Rows from block 8, named by matrix and row number. Rows with one number belong to one attention dimension. Each number is 128 + 32 x the weight over its row's rms, rounded and kept within 0 to 255. All counts start at 0. Numbers have three digits each. After the name is the row's rms in percent of the matrix's.
# v: attention value (model.blocks.8.attn.v.weight, 160x160), inputs 54-107
# proj: attention output (model.blocks.8.attn.proj.weight, 160x160, transposed), outputs 54-107
v.41 099:107136106174145142103107092205093177090074182103145164118084087104113094132135149139118123041158093079074094128123117118129144045126095152131093142142111152091129
v.42 106:097095104143121126124223103159174143131124123052146117156083121199075192110104142169167123101071148178135112124090078140170194174114187124148155140111146141114116
v.43 107:106194159056102066165130175075110173165078085087080140188130156114113106134108131159129098142140183123095078124147162124130114164116073122073111128065086123115138
v.44 088:153190122120156184109125092121152134081026200178140134148138172119134101146124146187130188105120094126158198131099122133095136138118110115179109096164089107113149
v.45 100:086136118114149149069133118151093136070163122166080098070109101138119112083154158188145142118094092131108132144123104147142159148101106170090094134159203110089135
v.46 096:093102106081089155103121111157147142147163123116121150097141179082165155185100115142142092121121048080135128107143132115091147121081106134142095155136134199131140
v.47 097:093140099191094066144107152131133150178098142157146166128140115135134115168101079115141181065157136134103203072099125164149095149174183091167162078136140153120175
v.48 095:156106150143166174169130121107117101132103174151120099124158083171133112124167099117082196133120167079105175194120173128129176094168145142160115105193095148177142
v.49 099:145138108125089167121145128128127157138096162134149169119137133204129132064155148136154189117165153118177069111118168114119136140167154173102046133116136142121192
v.50 099:124093166106102120136078108191125116131148143109124109064093139084170109118134075136108139146096173139133104063209183175132051146163115136095116133097185116100146
v.51 103:157127112094140084150138139179142128181189118092125040152156097124100077162187106057127070127103119080088102175117073160155103141189171088147096113109151069186129
v.52 098:145106169146126177112148179129128122081187144140210150139132111168151105106092165152128179154137154159170093103165093148151127154185110154115081105088094061071115
v.53 111:186110173112140178133107093143094104166102145085092160069116188152150132148130156120197127176136168151135135157120103112153142160157175126205190112124122168201132
v.54 099:239132175123126123058122176077172073113084093132132138124159155066157147119045152125131021088119124140140129148128126076143163107164138118147087127138137114147124
v.55 098:133115112046149167115116120110111151082138131135137115083169157084169156117094131162103168076120145070108138041152113162127166073083118128129109111107144131125089
v.56 093:137130171138109137125176127159076128115136107109132122122153112102067121091134118137144165141035096138203130079102143193156145166168165175115105194114165105134102
v.57 113:151148147111118122144112103109150131162119114112165160189150114151166098119093136116130109148151112119122023121145092114107133155075068077115060190143169187133139
v.58 097:183102145120123127171081097125110048096167075103105122109209142124095121100107190098177162129105110111092101123195127119129118110154132148172108108199136119169110
v.59 103:030158138127116079059132117141154128150127116139163093161114164122054123092129099146134094126120120145123160139117145171150138185133071085070116117176109127081107
v.60 097:121193128165167117153167120072133105139106107139105117110104186109147103039157095169100109144138165174131150110141049099145124154133170118129174117103114123106148
v.61 089:113082098133151152181161104151117106119108043121141119172098124147185146113129168101101128192120091103118073091227081102130101096136175094126074105136124118124081
v.62 105:085122100078127136108129109090110082135194162126101171084173195143123159176141116127126139120128134212113106124132140125198214102103069112152094097136177132133133
v.63 101:124145152133111149076120130156122125162136136123188132095076222135171133135152140136137083145079186174122131130150116142075162150092153097078131139138149106133119
v.64 092:121113050180141136133102102157165106093149135133118149120166120100112111117147070181080124109143061127117235123110120092152157157146168133163166149118142117118175
v.65 104:134109093109138152099090094097107122190126051145130090105109106116078188129146112116122072195090126112145138157113138163158194131155149114099126135131163112101176
proj.41 104:111151113100130173177190180050141097107165096221111112168126123173201131143113135132080112181111137208188163130141103182139144167105141135129133084124180088135158
proj.42 107:135136116095150140168094146121112134088108115155162156106130134127171144141159092032062111167180119086148120147129154142114072134172091168117162104163094117209078
proj.43 115:085107143190137133096078084158140117106138174113147114122132150120189184095125167130179196176086115144135165138151127135147228104113178182157190123150132127126130
proj.44 085:073117177108159143188183107153125138190115107103159059085116094128175131128129103075148129120145176152138083151109145098124119119173069101105117187104171126101090
proj.45 090:104085141152133115171128108099166118153101135117147162169105142107098137139129064104144174084112154137158130107148164185139059114130187171164124096101091116164129
proj.46 096:196095153153174134117144138120116125162095158142146103149122100173058128157116095107106090093186163141110131156125122175111131139132138109082150129149153091108114
proj.47 091:121124119135154151150098173176116127081129130120188100123118067144134153113142108112059081193079070108148074138166138145151140103144118150127084133104167125146092
proj.48 089:093140116137096105146128172135153093157207109100128120128085162117120136109132125097247118145170090152148116138171124135141072182078151127141104139032164105098159
proj.49 091:114135130148187118121154122156110147076114074173131063073112116115151086210152117110127118139129139116080192110112150196149142144106161148188129142152112110127077
proj.50 102:113132090119127151065096191053097135149113156202113188156160110147100155067115168210155147108147104109106144136101136120119198099094121153120154144131108188125083
proj.51 101:105071125154141098088126132095082099114079127091138143132148151138134177090130213163153145101183123138144153140085136054109158165100128127121172177100076138118149
proj.52 092:144113058084147097205105101095130095141078101099126096090130155119125128117163140162150177119155127052149199124103178083131134102115133131136113107175190120174084
proj.53 101:062122146117092093132108169069145125076185125132178166122156080139069137148189097100053110090166111168098140098148145195121077105086099188121129160124068144065119
proj.54 098:070160131090122155140121083188088138113130118095099128174099181160117104152178170143118201173157103140127134146126124149107165110087097123132147111119113181107170
proj.55 093:141175165146135152135172138120126131186127114153159135180125126126087083179161124157165078185115126137168108115135178133157121132181058127066113163113123074093150
proj.56 100:136069087081130093138073168098234164164119119199129162124145130144156196120107081138098096111161136122055145095182117085123092105093102124132202098126102202149190
proj.57 124:079119194135081172128161128121111096100146119137073092085098155133082100078109101135138210132126147070100153103146142093116129083145144130135160098078088107072058
proj.58 099:104131144132126124111151146106139136173128139114140196109103177228143154155180122162089148137131092151170180155140168127106126110108170075172123099105081117070147
proj.59 109:169112130143132175163132083176107152109114159144114191052131161115161152113096120126133159117171112171101093109102103128101138147152181143116152106125132151209095
proj.60 099:146159143134108142107079137155132178187140132132113177161070109113125143169091147046134119082115086100187133139144169141112061199117085121159084159130104149094117
proj.61 094:144113111136132160138097138125106152089118144157118162090176107157082141174127126174133180142165106085152144125130175174131177087120026174126139142130161118149173
proj.62 107:141115179130129164133145133140125152100067105118108066135111139160133115121117214091192111136103118141147146146119114095108087151145188132092130190149138146185106
proj.63 099:094137080084162136169126144140097084060118138132035178113131088157060110111134112054092142110194114120069051102139137151190127111103083142140107150129164149133152
proj.64 097:106078102064148107090153140171130163085104156101133111112072136144176196116151153112117077143133126120135075124120064107104085157120101116130119152137158086150117
proj.65 115:124119202092142080097183142095098107083101162137134110163185145104152069135125152170121101117171118102096094043131079107086085105091094142163114102127090130131095