From a checkpoint of a small multi-label audio tagger: soap at rate 0.0029, 184686 training examples.
Rows from block 9 of a small multi-label audio tagger, named by matrix and row number. Rows with one number belong to one neuron. Each number is 200 + 30 x the weight over its row's rms, rounded and kept within 0 to 999. All counts start at 0.
After each neuron's rows are labels from the 100 clips, of 14976, where the neuron reaches its highest value: "strongest on" is what is common among them; "loudest band" is the band of the loudest frequency at the time of the peak. Only what is clearly more common there than usual is listed. The data: single notes of musical instruments (NSynth).
# fc1: second MLP up (model.blocks.9.mlp.fc1.weight, 480x160), inputs 80-159
# fc2: second MLP down (model.blocks.9.mlp.fc2.weight, 160x480, transposed), outputs 80-159

fc1.101,175,218,199,209,187,182,178,211,185,229,190,204,200,201,203,198,226,198,230,229,217,204,203,181,165,193,189,244,190,187,205,219,201,249,175,213,150,194,158,167,175,246,223,193,174,173,241,226,193,157,254,131,147,185,217,211,220,226,177,181,171,224,117,160,182,208,200,227,172,149,244,208,193,200,147,212,233,226,180,175
fc2.101,238,182,209,148,212,219,252,202,221,163,200,218,214,157,225,166,220,180,134,166,217,171,226,209,243,213,210,154,180,247,181,161,192,160,241,204,261,235,199,224,215,163,197,205,203,234,172,209,213,229,179,232,217,197,222,221,198,213,199,239,235,153,272,255,238,213,233,181,235,282,170,176,221,215,220,205,175,208,227,204
strongest on: source: acoustic; pitch class G#; octave 6; note: G#6
loudest band: 1000 to 2000 Hz

fc1.129,188,246,176,186,186,239,135,227,213,187,187,191,201,170,253,226,217,142,225,215,236,170,224,191,238,206,190,196,188,230,226,248,156,223,203,196,197,204,194,175,201,210,184,167,217,196,235,189,247,201,205,165,160,168,221,192,199,188,191,216,223,249,155,190,186,257,208,272,225,180,228,199,266,212,242,267,204,155,138,197
fc2.129,193,148,212,204,233,160,267,225,220,207,212,195,192,215,145,189,193,200,215,214,174,206,216,214,171,215,232,209,259,160,158,198,219,171,199,179,185,203,193,183,191,195,241,263,149,228,214,180,162,173,176,213,215,245,192,189,180,164,219,177,158,155,224,255,248,150,193,148,160,201,152,219,184,199,178,158,205,251,189,226
strongest on: electronic; organ; octave 4; pitch class: G#
loudest band: 250 to 500 Hz

fc1.95,283,243,193,230,186,195,211,205,207,228,229,207,259,211,185,258,214,193,163,219,222,230,234,249,148,277,232,161,168,210,218,167,196,210,158,156,170,187,129,169,230,209,179,181,217,230,226,219,188,244,246,206,186,207,186,230,211,175,217,224,176,255,216,196,165,209,198,255,186,201,237,183,185,221,205,195,233,229,166,199
fc2.95,197,186,204,159,209,186,206,205,198,217,148,213,196,227,218,134,179,186,250,158,194,165,207,170,232,172,201,201,230,170,129,274,209,164,234,224,191,192,226,199,197,176,205,191,197,166,252,232,215,203,136,184,191,174,189,181,182,254,226,154,207,153,184,250,220,202,193,171,194,158,153,224,213,222,179,231,187,204,178,221
strongest on: acoustic; brass; pitch class: D; note: D6
loudest band: 1000 to 2000 Hz

fc1.374,185,205,223,223,212,238,193,195,166,197,211,207,258,216,175,166,204,240,226,208,236,179,156,178,197,191,201,220,169,177,181,200,176,250,235,161,190,265,197,204,209,232,261,238,209,228,218,184,199,261,228,124,250,208,236,200,172,215,194,223,228,178,197,225,190,224,196,207,202,171,173,158,221,184,182,150,209,248,224,138
fc2.374,206,146,199,241,154,201,186,188,201,238,149,197,179,178,224,216,207,152,236,196,161,212,246,202,198,229,207,162,222,187,190,173,214,167,214,191,185,145,210,193,223,190,156,168,181,212,168,240,161,190,181,278,180,170,172,163,145,163,204,154,159,242,168,222,207,206,157,184,222,192,227,172,180,197,194,206,167,215,188,238
strongest on: acoustic; brass; octave 1; pitch class: F#
loudest band: 250 to 500 Hz

fc1.225,233,183,219,231,186,217,174,180,190,217,236,198,169,272,164,208,174,190,156,121,227,187,136,160,208,171,113,220,273,173,200,209,193,216,187,207,185,226,203,209,169,150,207,118,214,204,202,187,143,218,210,166,178,184,141,190,208,165,202,225,162,169,194,251,211,192,159,226,201,213,212,168,234,207,206,190,193,197,209,169
fc2.225,207,251,194,217,189,222,127,219,140,206,212,174,195,164,218,232,191,187,176,246,196,248,266,192,200,213,219,231,183,219,158,196,203,169,199,191,223,215,132,171,248,206,186,235,171,190,177,199,190,218,192,173,218,189,185,150,169,207,193,213,198,210,216,144,203,195,212,234,212,179,174,171,206,233,230,220,221,200,166,209
strongest on: pitch class G; octave 4; note: G4
loudest band: 250 to 500 Hz

fc1.352,220,219,201,186,186,191,227,225,241,199,132,216,239,213,192,177,206,208,158,210,217,225,212,251,176,172,142,148,255,166,158,188,139,219,162,210,168,230,196,188,187,207,209,187,224,186,190,220,189,205,268,201,190,199,218,249,203,194,195,183,237,141,187,212,228,240,201,211,198,202,252,227,235,155,186,180,186,234,223,178
fc2.352,178,228,176,221,202,195,198,182,120,207,202,201,173,153,210,202,225,187,187,214,214,160,198,176,215,205,214,230,191,157,236,163,223,144,235,193,201,208,210,179,199,189,187,241,169,232,232,166,136,188,153,205,246,205,178,225,186,188,206,205,170,238,234,162,224,224,149,193,177,194,159,171,162,178,210,224,192,179,188,229
strongest on: electronic; organ; pitch class C
loudest band: 1000 to 2000 Hz; 2000 to 4000 Hz

fc1.245,215,175,252,232,208,167,192,220,197,226,207,266,176,171,204,168,211,206,229,216,232,223,168,272,176,190,218,198,144,211,221,133,280,201,202,226,222,219,162,158,161,194,229,195,197,208,171,172,193,149,137,160,226,171,235,165,224,153,194,192,198,223,203,227,183,174,190,201,218,180,188,210,218,215,176,199,134,165,175,194
fc2.245,160,187,148,149,226,201,228,155,216,182,196,136,218,239,192,217,188,200,219,199,184,241,224,161,217,202,166,170,227,184,186,276,156,176,197,157,177,159,194,204,226,216,168,204,201,228,218,240,171,191,243,187,191,221,169,193,154,253,137,176,198,183,181,208,227,277,202,237,221,222,175,189,141,269,185,217,253,230,202,177
strongest on: electronic; organ; pitch class F
loudest band: 250 to 500 Hz

fc1.149,232,180,226,207,215,254,190,188,212,189,187,215,150,195,225,234,155,210,175,173,215,234,237,232,165,198,184,195,287,255,213,131,219,220,233,180,235,169,200,228,217,225,209,208,210,199,217,252,175,224,202,218,228,198,217,177,236,205,205,230,232,208,214,184,139,202,161,189,197,242,207,180,171,149,193,169,178,150,178,185
fc2.149,135,186,192,152,189,178,238,200,178,250,176,154,213,175,171,200,216,215,258,222,187,141,199,189,246,208,205,209,135,157,187,223,176,159,157,206,149,179,216,195,216,164,171,183,210,262,214,157,175,186,186,172,185,167,182,218,185,151,178,126,206,188,185,197,235,220,249,239,157,205,219,211,211,243,227,233,224,249,177,211
strongest on: electronic; organ; pitch class: G; note: C6
loudest band: 2000 to 4000 Hz

fc1.467,198,216,193,220,184,170,187,187,223,243,124,245,196,207,179,151,208,253,234,204,246,184,182,262,224,254,220,231,256,218,186,173,206,206,214,186,210,209,191,220,209,160,181,141,222,162,190,186,181,176,195,175,243,182,168,194,189,170,244,186,165,219,202,177,162,183,182,212,203,201,146,211,234,183,201,226,258,224,198,213
fc2.467,181,238,250,240,202,186,210,207,201,192,269,200,155,204,223,232,219,139,228,188,166,196,254,191,164,203,168,167,125,185,179,194,216,147,177,226,176,172,183,189,222,211,193,183,253,230,208,226,228,233,230,197,176,197,148,182,238,205,156,243,248,195,194,161,214,268,219,201,172,167,229,228,167,223,224,203,175,204,179,239
strongest on: pitch class G; octave 6; note: G6
loudest band: 1000 to 2000 Hz

fc1.376,140,232,234,181,195,233,182,202,234,191,202,276,229,212,149,184,202,204,141,184,178,223,173,215,168,176,210,219,211,253,193,212,129,216,252,243,177,160,204,164,176,185,264,199,182,156,228,156,190,234,220,222,244,263,200,232,192,184,216,168,197,208,293,188,250,240,156,179,183,234,178,190,192,210,162,171,184,205,224,201
fc2.376,245,209,178,233,228,143,281,153,201,186,172,189,185,208,194,212,157,231,235,216,193,221,189,183,234,250,176,207,199,164,203,198,216,155,181,196,139,237,233,167,241,146,167,201,197,227,164,230,213,202,217,199,198,167,224,147,164,221,252,245,172,249,158,220,175,167,228,155,208,241,205,200,229,179,193,244,222,165,212,135
strongest on: source: acoustic; pitch class A; brass; note: A3
loudest band: 250 to 500 Hz; 500 to 1000 Hz

fc1.267,187,236,246,191,251,232,226,162,221,192,167,182,194,253,221,202,140,205,184,182,235,222,255,238,184,220,171,221,211,238,152,164,208,185,183,209,195,180,178,200,184,54,200,167,207,192,189,227,145,231,199,187,210,187,159,255,171,167,172,197,198,206,194,194,174,188,169,263,166,267,171,204,213,177,203,179,185,195,194,244
fc2.267,185,131,178,155,167,219,160,204,125,208,150,190,162,195,233,256,201,193,157,227,197,188,219,172,206,174,251,211,222,175,196,212,171,190,207,153,210,220,196,215,202,275,259,184,252,184,201,192,214,158,188,181,224,175,164,217,215,176,208,238,203,211,236,221,220,222,184,209,246,194,221,214,213,201,224,235,223,181,156,208
strongest on: electronic; organ; octave 5; pitch class: G
loudest band: 1000 to 2000 Hz; 2000 to 4000 Hz

fc1.355,151,204,188,201,250,184,213,193,222,209,191,181,224,194,168,196,198,207,213,187,179,180,174,239,169,139,157,192,187,247,218,137,152,167,203,197,219,254,168,204,173,230,194,227,198,194,231,202,238,215,173,210,170,185,220,196,245,221,221,233,168,205,257,177,243,245,268,185,266,193,223,161,219,212,159,164,180,157,158,190
fc2.355,208,204,211,158,144,156,185,214,181,241,155,225,158,175,175,191,161,145,191,210,210,224,194,167,187,250,196,163,210,161,167,204,245,203,161,207,164,191,210,176,210,207,188,171,176,241,226,220,176,161,221,175,177,170,170,202,158,204,131,172,197,163,182,212,136,180,127,201,192,188,179,210,207,206,195,216,205,216,201,153
strongest on: source: acoustic; octave 3; pitch class F#; note: F#3
loudest band: 250 to 500 Hz

fc1.177,214,231,113,204,200,168,170,215,202,220,232,212,200,204,176,226,210,214,170,157,229,196,169,223,192,216,184,196,217,121,246,125,178,185,221,220,227,223,210,216,212,229,225,214,155,188,183,197,208,242,169,189,250,192,194,230,176,210,146,165,190,160,204,238,206,241,130,178,194,194,264,278,203,163,204,193,189,224,208,191
fc2.177,190,237,191,188,231,205,195,168,207,224,187,149,146,147,194,204,177,170,203,289,129,190,203,249,184,190,202,208,171,259,220,213,203,199,168,195,172,170,201,219,231,165,178,188,215,185,236,185,245,212,236,266,220,216,240,164,208,151,246,222,177,265,184,166,191,178,234,206,227,224,169,153,191,233,194,187,239,185,173,206
strongest on: source: acoustic; pitch class F#; octave 3; note: F#3
loudest band: 500 to 1000 Hz

fc1.306,233,225,232,216,238,218,235,197,207,187,212,216,161,223,228,210,180,165,226,207,201,193,209,217,286,212,140,192,225,180,222,173,180,165,247,178,219,151,191,250,166,252,199,225,158,194,195,190,189,266,171,192,218,217,167,272,255,181,189,202,215,249,194,185,211,223,201,190,277,217,249,226,200,117,217,168,230,195,192,204
fc2.306,177,232,194,165,138,192,205,198,182,222,157,166,201,197,162,190,234,229,178,238,191,223,234,157,144,190,230,178,176,179,181,208,189,282,150,242,216,213,201,212,220,185,214,184,230,194,239,186,218,120,204,216,173,165,245,174,211,163,254,203,150,206,223,186,202,190,182,160,137,201,173,200,263,246,150,205,190,216,227,185
strongest on: acoustic; octave 4; string; note: F#4
loudest band: 250 to 500 Hz

fc1.444,192,196,207,220,216,116,219,169,203,170,185,218,182,199,166,176,213,162,212,198,210,203,273,181,231,192,165,203,216,161,158,184,179,183,186,150,172,175,200,181,206,194,196,190,149,229,235,168,201,132,190,227,230,216,230,243,200,151,189,219,175,245,230,211,165,257,142,192,201,223,143,173,210,162,224,210,171,184,172,231
fc2.444,186,198,223,203,235,193,199,236,192,175,218,180,155,181,201,243,207,225,190,231,181,155,146,184,133,255,195,185,198,237,244,156,181,236,239,211,199,225,176,200,203,162,203,204,215,169,149,233,187,232,178,198,208,149,206,157,184,197,198,191,217,167,170,224,262,185,268,157,207,207,259,207,182,245,260,158,221,209,168,178
strongest on: electronic; organ; octave 4
loudest band: 250 to 500 Hz

fc1.422,199,189,205,237,190,218,196,209,161,222,167,215,215,174,150,215,188,180,166,226,265,214,211,228,219,201,133,217,207,209,235,193,206,212,185,197,187,188,223,188,138,172,216,151,184,211,269,202,146,208,269,237,203,193,208,217,214,161,229,151,147,200,238,238,227,194,214,312,182,242,237,200,195,227,220,171,149,185,141,217
fc2.422,232,187,175,180,204,208,194,178,258,228,152,178,176,213,214,183,218,208,258,229,178,162,202,180,120,177,225,212,222,222,163,187,198,169,240,168,240,182,158,235,212,202,205,194,244,168,201,195,205,219,136,94,189,202,230,194,169,256,187,223,234,201,192,202,194,206,200,137,234,212,160,161,224,177,192,201,202,223,263,137
strongest on: pitch class G; octave 3; note: G3; vocal
loudest band: 250 to 500 Hz