config.yaml
arch: "conformer"
model: "multi-label audio tagger"
dataset: "single notes of musical instruments (NSynth)"
train_examples: 184686
gain_aug_db: 10
n_mels: 80
hop_length: 160
input: "mfcc"
spec_augment: true
win_length: 400
norm: "layernorm"
activation: "gelu"
mlp_ratio: 3
head_dim: 32
fused_qkv: false
qk_norm: false
layer_scale_init: 1.0
dropout: 0.1
inner_norm: false
subsampling: 2
layers: 12
width: 160
positions: "learned"
kernel_size: 31
num_labels: 36
init: "orthogonal"
residual_init: "none"
optimizer: "soap"
beta2: 0.95
lr: 0.0029
beta1: 0.9
shampoo_beta: 0.95
eps: 1e-08
precondition_frequency: 10
max_precond_dim: 1536
one_sided: false
adamw_lr_other_params: 0.0011
grad_clip: 1.0
cautious_weight_decay: true
ema_decay: 0.999
steps: 2800
batch_size: 64
epochs: 1.0
lr_schedule: "cosine"
final_lr_fraction: 0
warmup_steps: 560
weight_decay: 0.5
adamw_weight_decay_other_params: 0.05
Rows from block 8 of a small multi-label audio tagger, named by matrix and row number. Rows with one number belong to one neuron. Each number is 128 + 32 x the weight over its row's rms, rounded and kept within 0 to 255. All counts start at 0. Numbers have three digits each.
After each neuron's rows are labels from the 100 clips, of 14976, where the neuron reaches its highest value: "top examples" is what is common among them; "loudest band" is the band of the loudest frequency at the time of the peak. Only what is clearly more common there than usual is listed. The data: single notes of musical instruments (NSynth).
# fc1: first MLP up (model.blocks.8.ff1.fc1.weight, 480x160), inputs 0-39
# fc2: first MLP down (model.blocks.8.ff1.fc2.weight, 160x480, transposed), outputs 0-39

fc1.267:126156115094093098105079090109144059065153129074145162162131092154113182090114155187107117145132092143088161099100110152
fc2.267:159136158100110138138129161120118143153109126151105131133116104092122126163137133080153124100139137188138064166129120081
top examples: acoustic; vocal; pitch class B
loudest band: 250 to 500 Hz

fc1.92:150139109126072072114108128133113123117103100110147145111095142135112146105136164142087109118081150116120177154098072145
fc2.92:157096138121139115131138144045170117133139123117110117092206090165147096113076112120106176119137131147148048163120163149
top examples: octave 5; acoustic
loudest band: 500 to 1000 Hz

fc1.212:135118142028073124153092125125070119084144124081108156044153165090142081125128163139113139104128126134121116114152145180
fc2.212:155122090165088114084099145107131104156124109201133201123135120118112199082109129124149072139130110160159110192113076065
top examples: synthetic; vocal; octave 7; instrument family: string
loudest band: 2000 to 4000 Hz

fc1.48:112190108035107147136148141128062129124128146164177176146049100113159126126125145163109093164115122090107143104104144138
fc2.48:137116146174134071102087087117165082143104132110113167073162086048166171140103161093133163122102105115165087125114099106
top examples: octave 7; pitch class E; note: E7; flute
loudest band: 2000 to 4000 Hz

fc1.180:213138092077169110097131107127090103100179076095189088133109154130136143098100146164089165156138172183099063101171099111
fc2.180:115124123130118192150158160159188102116127172153060190175096095131148102125156123095151104100148101103171207155086163142
top examples: octave 7; synthetic; vocal; pitch class: A
loudest band: 2000 to 4000 Hz

fc1.44:123120067122127158158121137109133067126119131191180099097139207179121137177072099136101090078171128164152111150163124133
fc2.44:079129116036143128088168114101188063156121124051182136121123124142161102115183094143117118153113158143119148078091116147
top examples: pitch class C; octave 8; note: C8
loudest band: 4000 to 8000 Hz

fc1.108:140108153153082095184136102144141126105169135047190140186112145119127181126138143089140148131125151103136091115139141147
fc2.108:161102149105156139090098156132074132161123103176141131122148109084215109157163094158127162133124104158116110178180135130
top examples: mallet; octave 5; pitch class: D#
loudest band: 500 to 1000 Hz; 2000 to 4000 Hz

fc1.299:121203130092110113201111109173132090170094145090143116053135117126136191165121168142116123156128142112126157128149158134
fc2.299:112116100109111137065118127134075132175144179137096154194123166130139115142146085137144120081118096135152064134051155108
top examples: acoustic; vocal; pitch class G#
loudest band: 250 to 500 Hz

fc1.370:123133151088110140124125095131072102141081125089138132110105066087140134116097162134129114086135206106078120191245200190
fc2.370:140117143125099098125089123103130165132194152165153124062162172193116132139133139118076128149136093121172138139129136099
top examples: octave 5; pitch class F#; note: F#5; note: D#5
loudest band: 500 to 1000 Hz

fc1.126:110146086096129162094121186079162089104164141124131132187101082108097079118099166162169150154143122152188132197127166194
fc2.126:141142134152104127204132095172172103140047089149108121121187160165118182158173135084121135145148119151092122089091183114
top examples: octave 5; pitch class G#; octave 1; pitch class: A
loudest band: 500 to 1000 Hz

fc1.470:160070187137155161110166145150056093091119135147121125107130145142169109091171221104104145178140145161119096120130151137
fc2.470:114149162150085095140110143058169137111109155136096137128212108131137143113168078161082087116124080114164128175112112111
top examples: synthetic; vocal; instrument family: mallet; octave 7
loudest band: 2000 to 4000 Hz

fc1.190:125114137097080114135144201162097152137101098133190138134121149133104144152162087167184094150135152153125091189133189040
fc2.190:163136118204142149146086104087168126128118105149054108110118144172144148111086168079135124136098085129133180065135084165
top examples: octave 4; pitch class E; note: E4
loudest band: 250 to 500 Hz

fc1.364:114143079149132132141160124083156126103152099118128089133130111197089104106096142142148162143096133129094134185126091122
fc2.364:127101181111121105127118121169129123149127149147146151102127145102092119136167127115154142081116136119101128095138140098
top examples: octave 5; pitch class A#; pitch class A
loudest band: 500 to 1000 Hz

fc1.411:112111137214124135141125146140128141102141146168157096159109104150139108098141131099117127135129097065114118118133094123
fc2.411:145112149071175120117109108113153076128074134111136125137134157140100111184127114171086115069125131159141118148174126155
top examples: octave 4; pitch class E; note: E4
loudest band: 250 to 500 Hz

fc1.138:098147194139134111137161138088155162106137166078163085151149104117103111147110098163124135077112125116090101122096144145
fc2.138:140043063129116116061103106102094116142114112128133121089143100113139136129120161098127109153093108166135200111094130082
top examples: pitch class D; octave 5; note: D5
loudest band: 500 to 1000 Hz; 1000 to 2000 Hz

fc1.65:120083120143123152100121157141178089145143135022141078196071132116135150119147142139125146077153138136118127139129139068
fc2.65:146124150134111126138112109141057139165126166172171139077185084146075069136104099163085180105119172173125145088154141125
top examples: pitch class C; octave 8; note: C8; mallet
loudest band: 4000 to 8000 Hz

fc1.107:121138099083108127144106067100126097074165113098133153104150149178161170125117128165090132158119116105082151135195136120
fc2.107:120109167127163139165116158159102119096161113126134154167123049058121162147148183156154086109159162160123071124087152113
top examples: octave 7; pitch class C; note: C7; pitch class A
loudest band: 2000 to 4000 Hz

fc1.312:102099193166132204120125144064092092120132133121161124150108135141162129122177173092113081177153169085074130099185125125
fc2.312:127133135172087091198125079114184107107079147127095058163131095174120140133095100137116143075066044147195115128150109123
top examples: synthetic; mallet; vocal
loudest band: 2000 to 4000 Hz

fc1.379:153096089181152162139102110130147031111154141093201134144118095076105156149115129141145134154097219133091137141116168112
fc2.379:108088136101061107124139142103151160120086123137139088079109103132201122145118158141150123134152144138162063113174126142
top examples: mallet; pitch class C#; octave 7
loudest band: 2000 to 4000 Hz

fc1.194:134092092144152134144149108133122086104183133109107154147121130170130200099081118109096064069133117132093131102165105074
fc2.194:135195146093146091113132127110160137108154190116128104133112155059090092164171157139132191173136079118126127122136173197
top examples: synthetic; octave 7; pitch class D; pitch class: F#
loudest band: 2000 to 4000 Hz

fc1.111:140081119139204186152145079138138077146130091113162090126180169113127187087080098151077118134144126134119158086250096152
fc2.111:080142195116130125127104148072155138138124123186102134205090122157116109163115111141157169086093115158128098125079139108
top examples: pitch class D; octave 5; note: D5; organ
loudest band: 1000 to 2000 Hz

fc1.201:087144128057145077102207132165166096090161137088117185161194155113140140127120130172097123045114181126103104105161134125
fc2.201:121167080139115112134119135137111108130100137146080144076076102125220205158146137098149145177152086171076086167131192117
top examples: octave 5; acoustic; string; note: G#5
loudest band: 500 to 1000 Hz

fc1.160:163088136090140120121154100115167105141113155079138131090133149099185157132110138141128160107098154147132138197155130145
fc2.160:086113150129094144146053132137105127125139094160110126151114134144166181196117142087132089165140118180139067096149172094
top examples: mallet; pitch class D#; octave 7
loudest band: 2000 to 4000 Hz

fc1.279:146148125138101149112172113108088049152124127149152106105133107108169117145134153120135167136129141099135142131163174128
fc2.279:081115152115135099110113112069117122128113083108093173171126076087072115170138128125116115172143119177091118099086133153
top examples: pitch class D; instrument family: bass; note: D2; octave 7
loudest band: 2000 to 4000 Hz

fc1.440:161085143142124105140160071132161114068134041110152212108117117149134101146135134162084113122134098101107101173214110100
fc2.440:101124134149106107180119149117108049115068158122124068079045112143121148151166092092168166136149114112114120105135135186
top examples: mallet; pitch class G#; note: G#7
loudest band: 2000 to 4000 Hz

fc1.285:073138103078114076157106109133109110096098149093167120134096105132062151135197163124129111104077156119132147085099080089
fc2.285:136149138121178138134140105125125145149128122212131115139169137066239139084089139083089222145134130070128103126128106158
top examples: synthetic; octave 7; vocal
loudest band: 2000 to 4000 Hz

fc1.151:158120173122145118134111103135153172117095117127163110121141182099141157133105129175156144095111115150064112133126114169
fc2.151:108124126113137143103152140113095058121192152128129132147133046101131129086107142128114112138130130138145129090114130098
top examples: synthetic; pitch class G; vocal
loudest band: 2000 to 4000 Hz

fc1.442:161141156156106112162127123124177111119088149140080101173111148162160140146156122121145108167108152052126141136172148119
fc2.442:121112093110171128104088105109109108111179123142202159075074117115095080076108138157096101094129131190126064109096119184
top examples: octave 4; synthetic; mallet; pitch class: D#
loudest band: 250 to 500 Hz

fc1.287:111094127183135193157132132179116108152120192127187066158118115090161136056177077165086128139067112127095072118182123190
fc2.287:182162139112130100096126092106091120063118116124094139074148132133091164179101103107135131144170106188147154142110113073
top examples: octave 4; acoustic; pitch class B; note: B4
loudest band: 250 to 500 Hz

fc1.277:113092146129097130155111130107178086128116111113182090086140093120170107105107127136116157102126105109133196119080133137
fc2.277:181135104126089098099128177139068137155093167133072163161142150127113157160102121182112134123149135130135106215190090160
top examples: octave 5; pitch class G#; note: G#5; instrument family: string
loudest band: 500 to 1000 Hz

fc1.259:124153068174114146101155094128106130156071174124123159151091107066192090174148136152105116127182126188070107125156133119
fc2.259:129177121106162100103110147144120128127182149124140102088129096216112154108140105085095178134111143108126137109169097130
top examples: mallet; acoustic; octave 4
loudest band: 250 to 500 Hz

fc1.320:161128114124166194091151159098160132081102144098140146142112156161121143171142124181120078115165142155162113124192108116
fc2.320:125103089092136083122167142107215154126164169105139155092144151118157109027159117165178160111117187130052154159075155166
top examples: octave 4; pitch class F#; note: F#4; note: E4
loudest band: 250 to 500 Hz

fc1.460:130092115098155115129132063144113076084123136131102138134124107136172148113113140124104158117151141137169082166138106114
fc2.460:165142046135102134134162177153176108119136131133176168155151089158100156105150127118123141090116092050128165131080148165
top examples: octave 7; pitch class A; note: A7
loudest band: 2000 to 4000 Hz

fc1.177:110178119143142120121080209151132146092070163194154143178092155154160114149127181137072113161140148119109177160097132136
fc2.177:122181174143141146164147075067139118190144103068154125111164085078130145178112092138114190101079126121154108093138169164
top examples: octave 7; flute
loudest band: 2000 to 4000 Hz

fc1.227:114133075110118121169188145118086125110142129174110164140193165166093130173132156136109144209195129155129129166155061135
fc2.227:136177106097155159112084141119136118180140053110069102100167128063103153150100123112114130119160122123141130160108214155
top examples: octave 5; pitch class C#; note: C5; note: C#5
loudest band: 500 to 1000 Hz

fc1.406:165102154025142149159107191047177159087162087137133104134131129145118105138135157173153097150162082139047104121129081163
fc2.406:103086114162120086127120090161140038143079178134160119141086135122158179148084105113124108130074140151153113139092129119
top examples: octave 7; guitar
loudest band: 2000 to 4000 Hz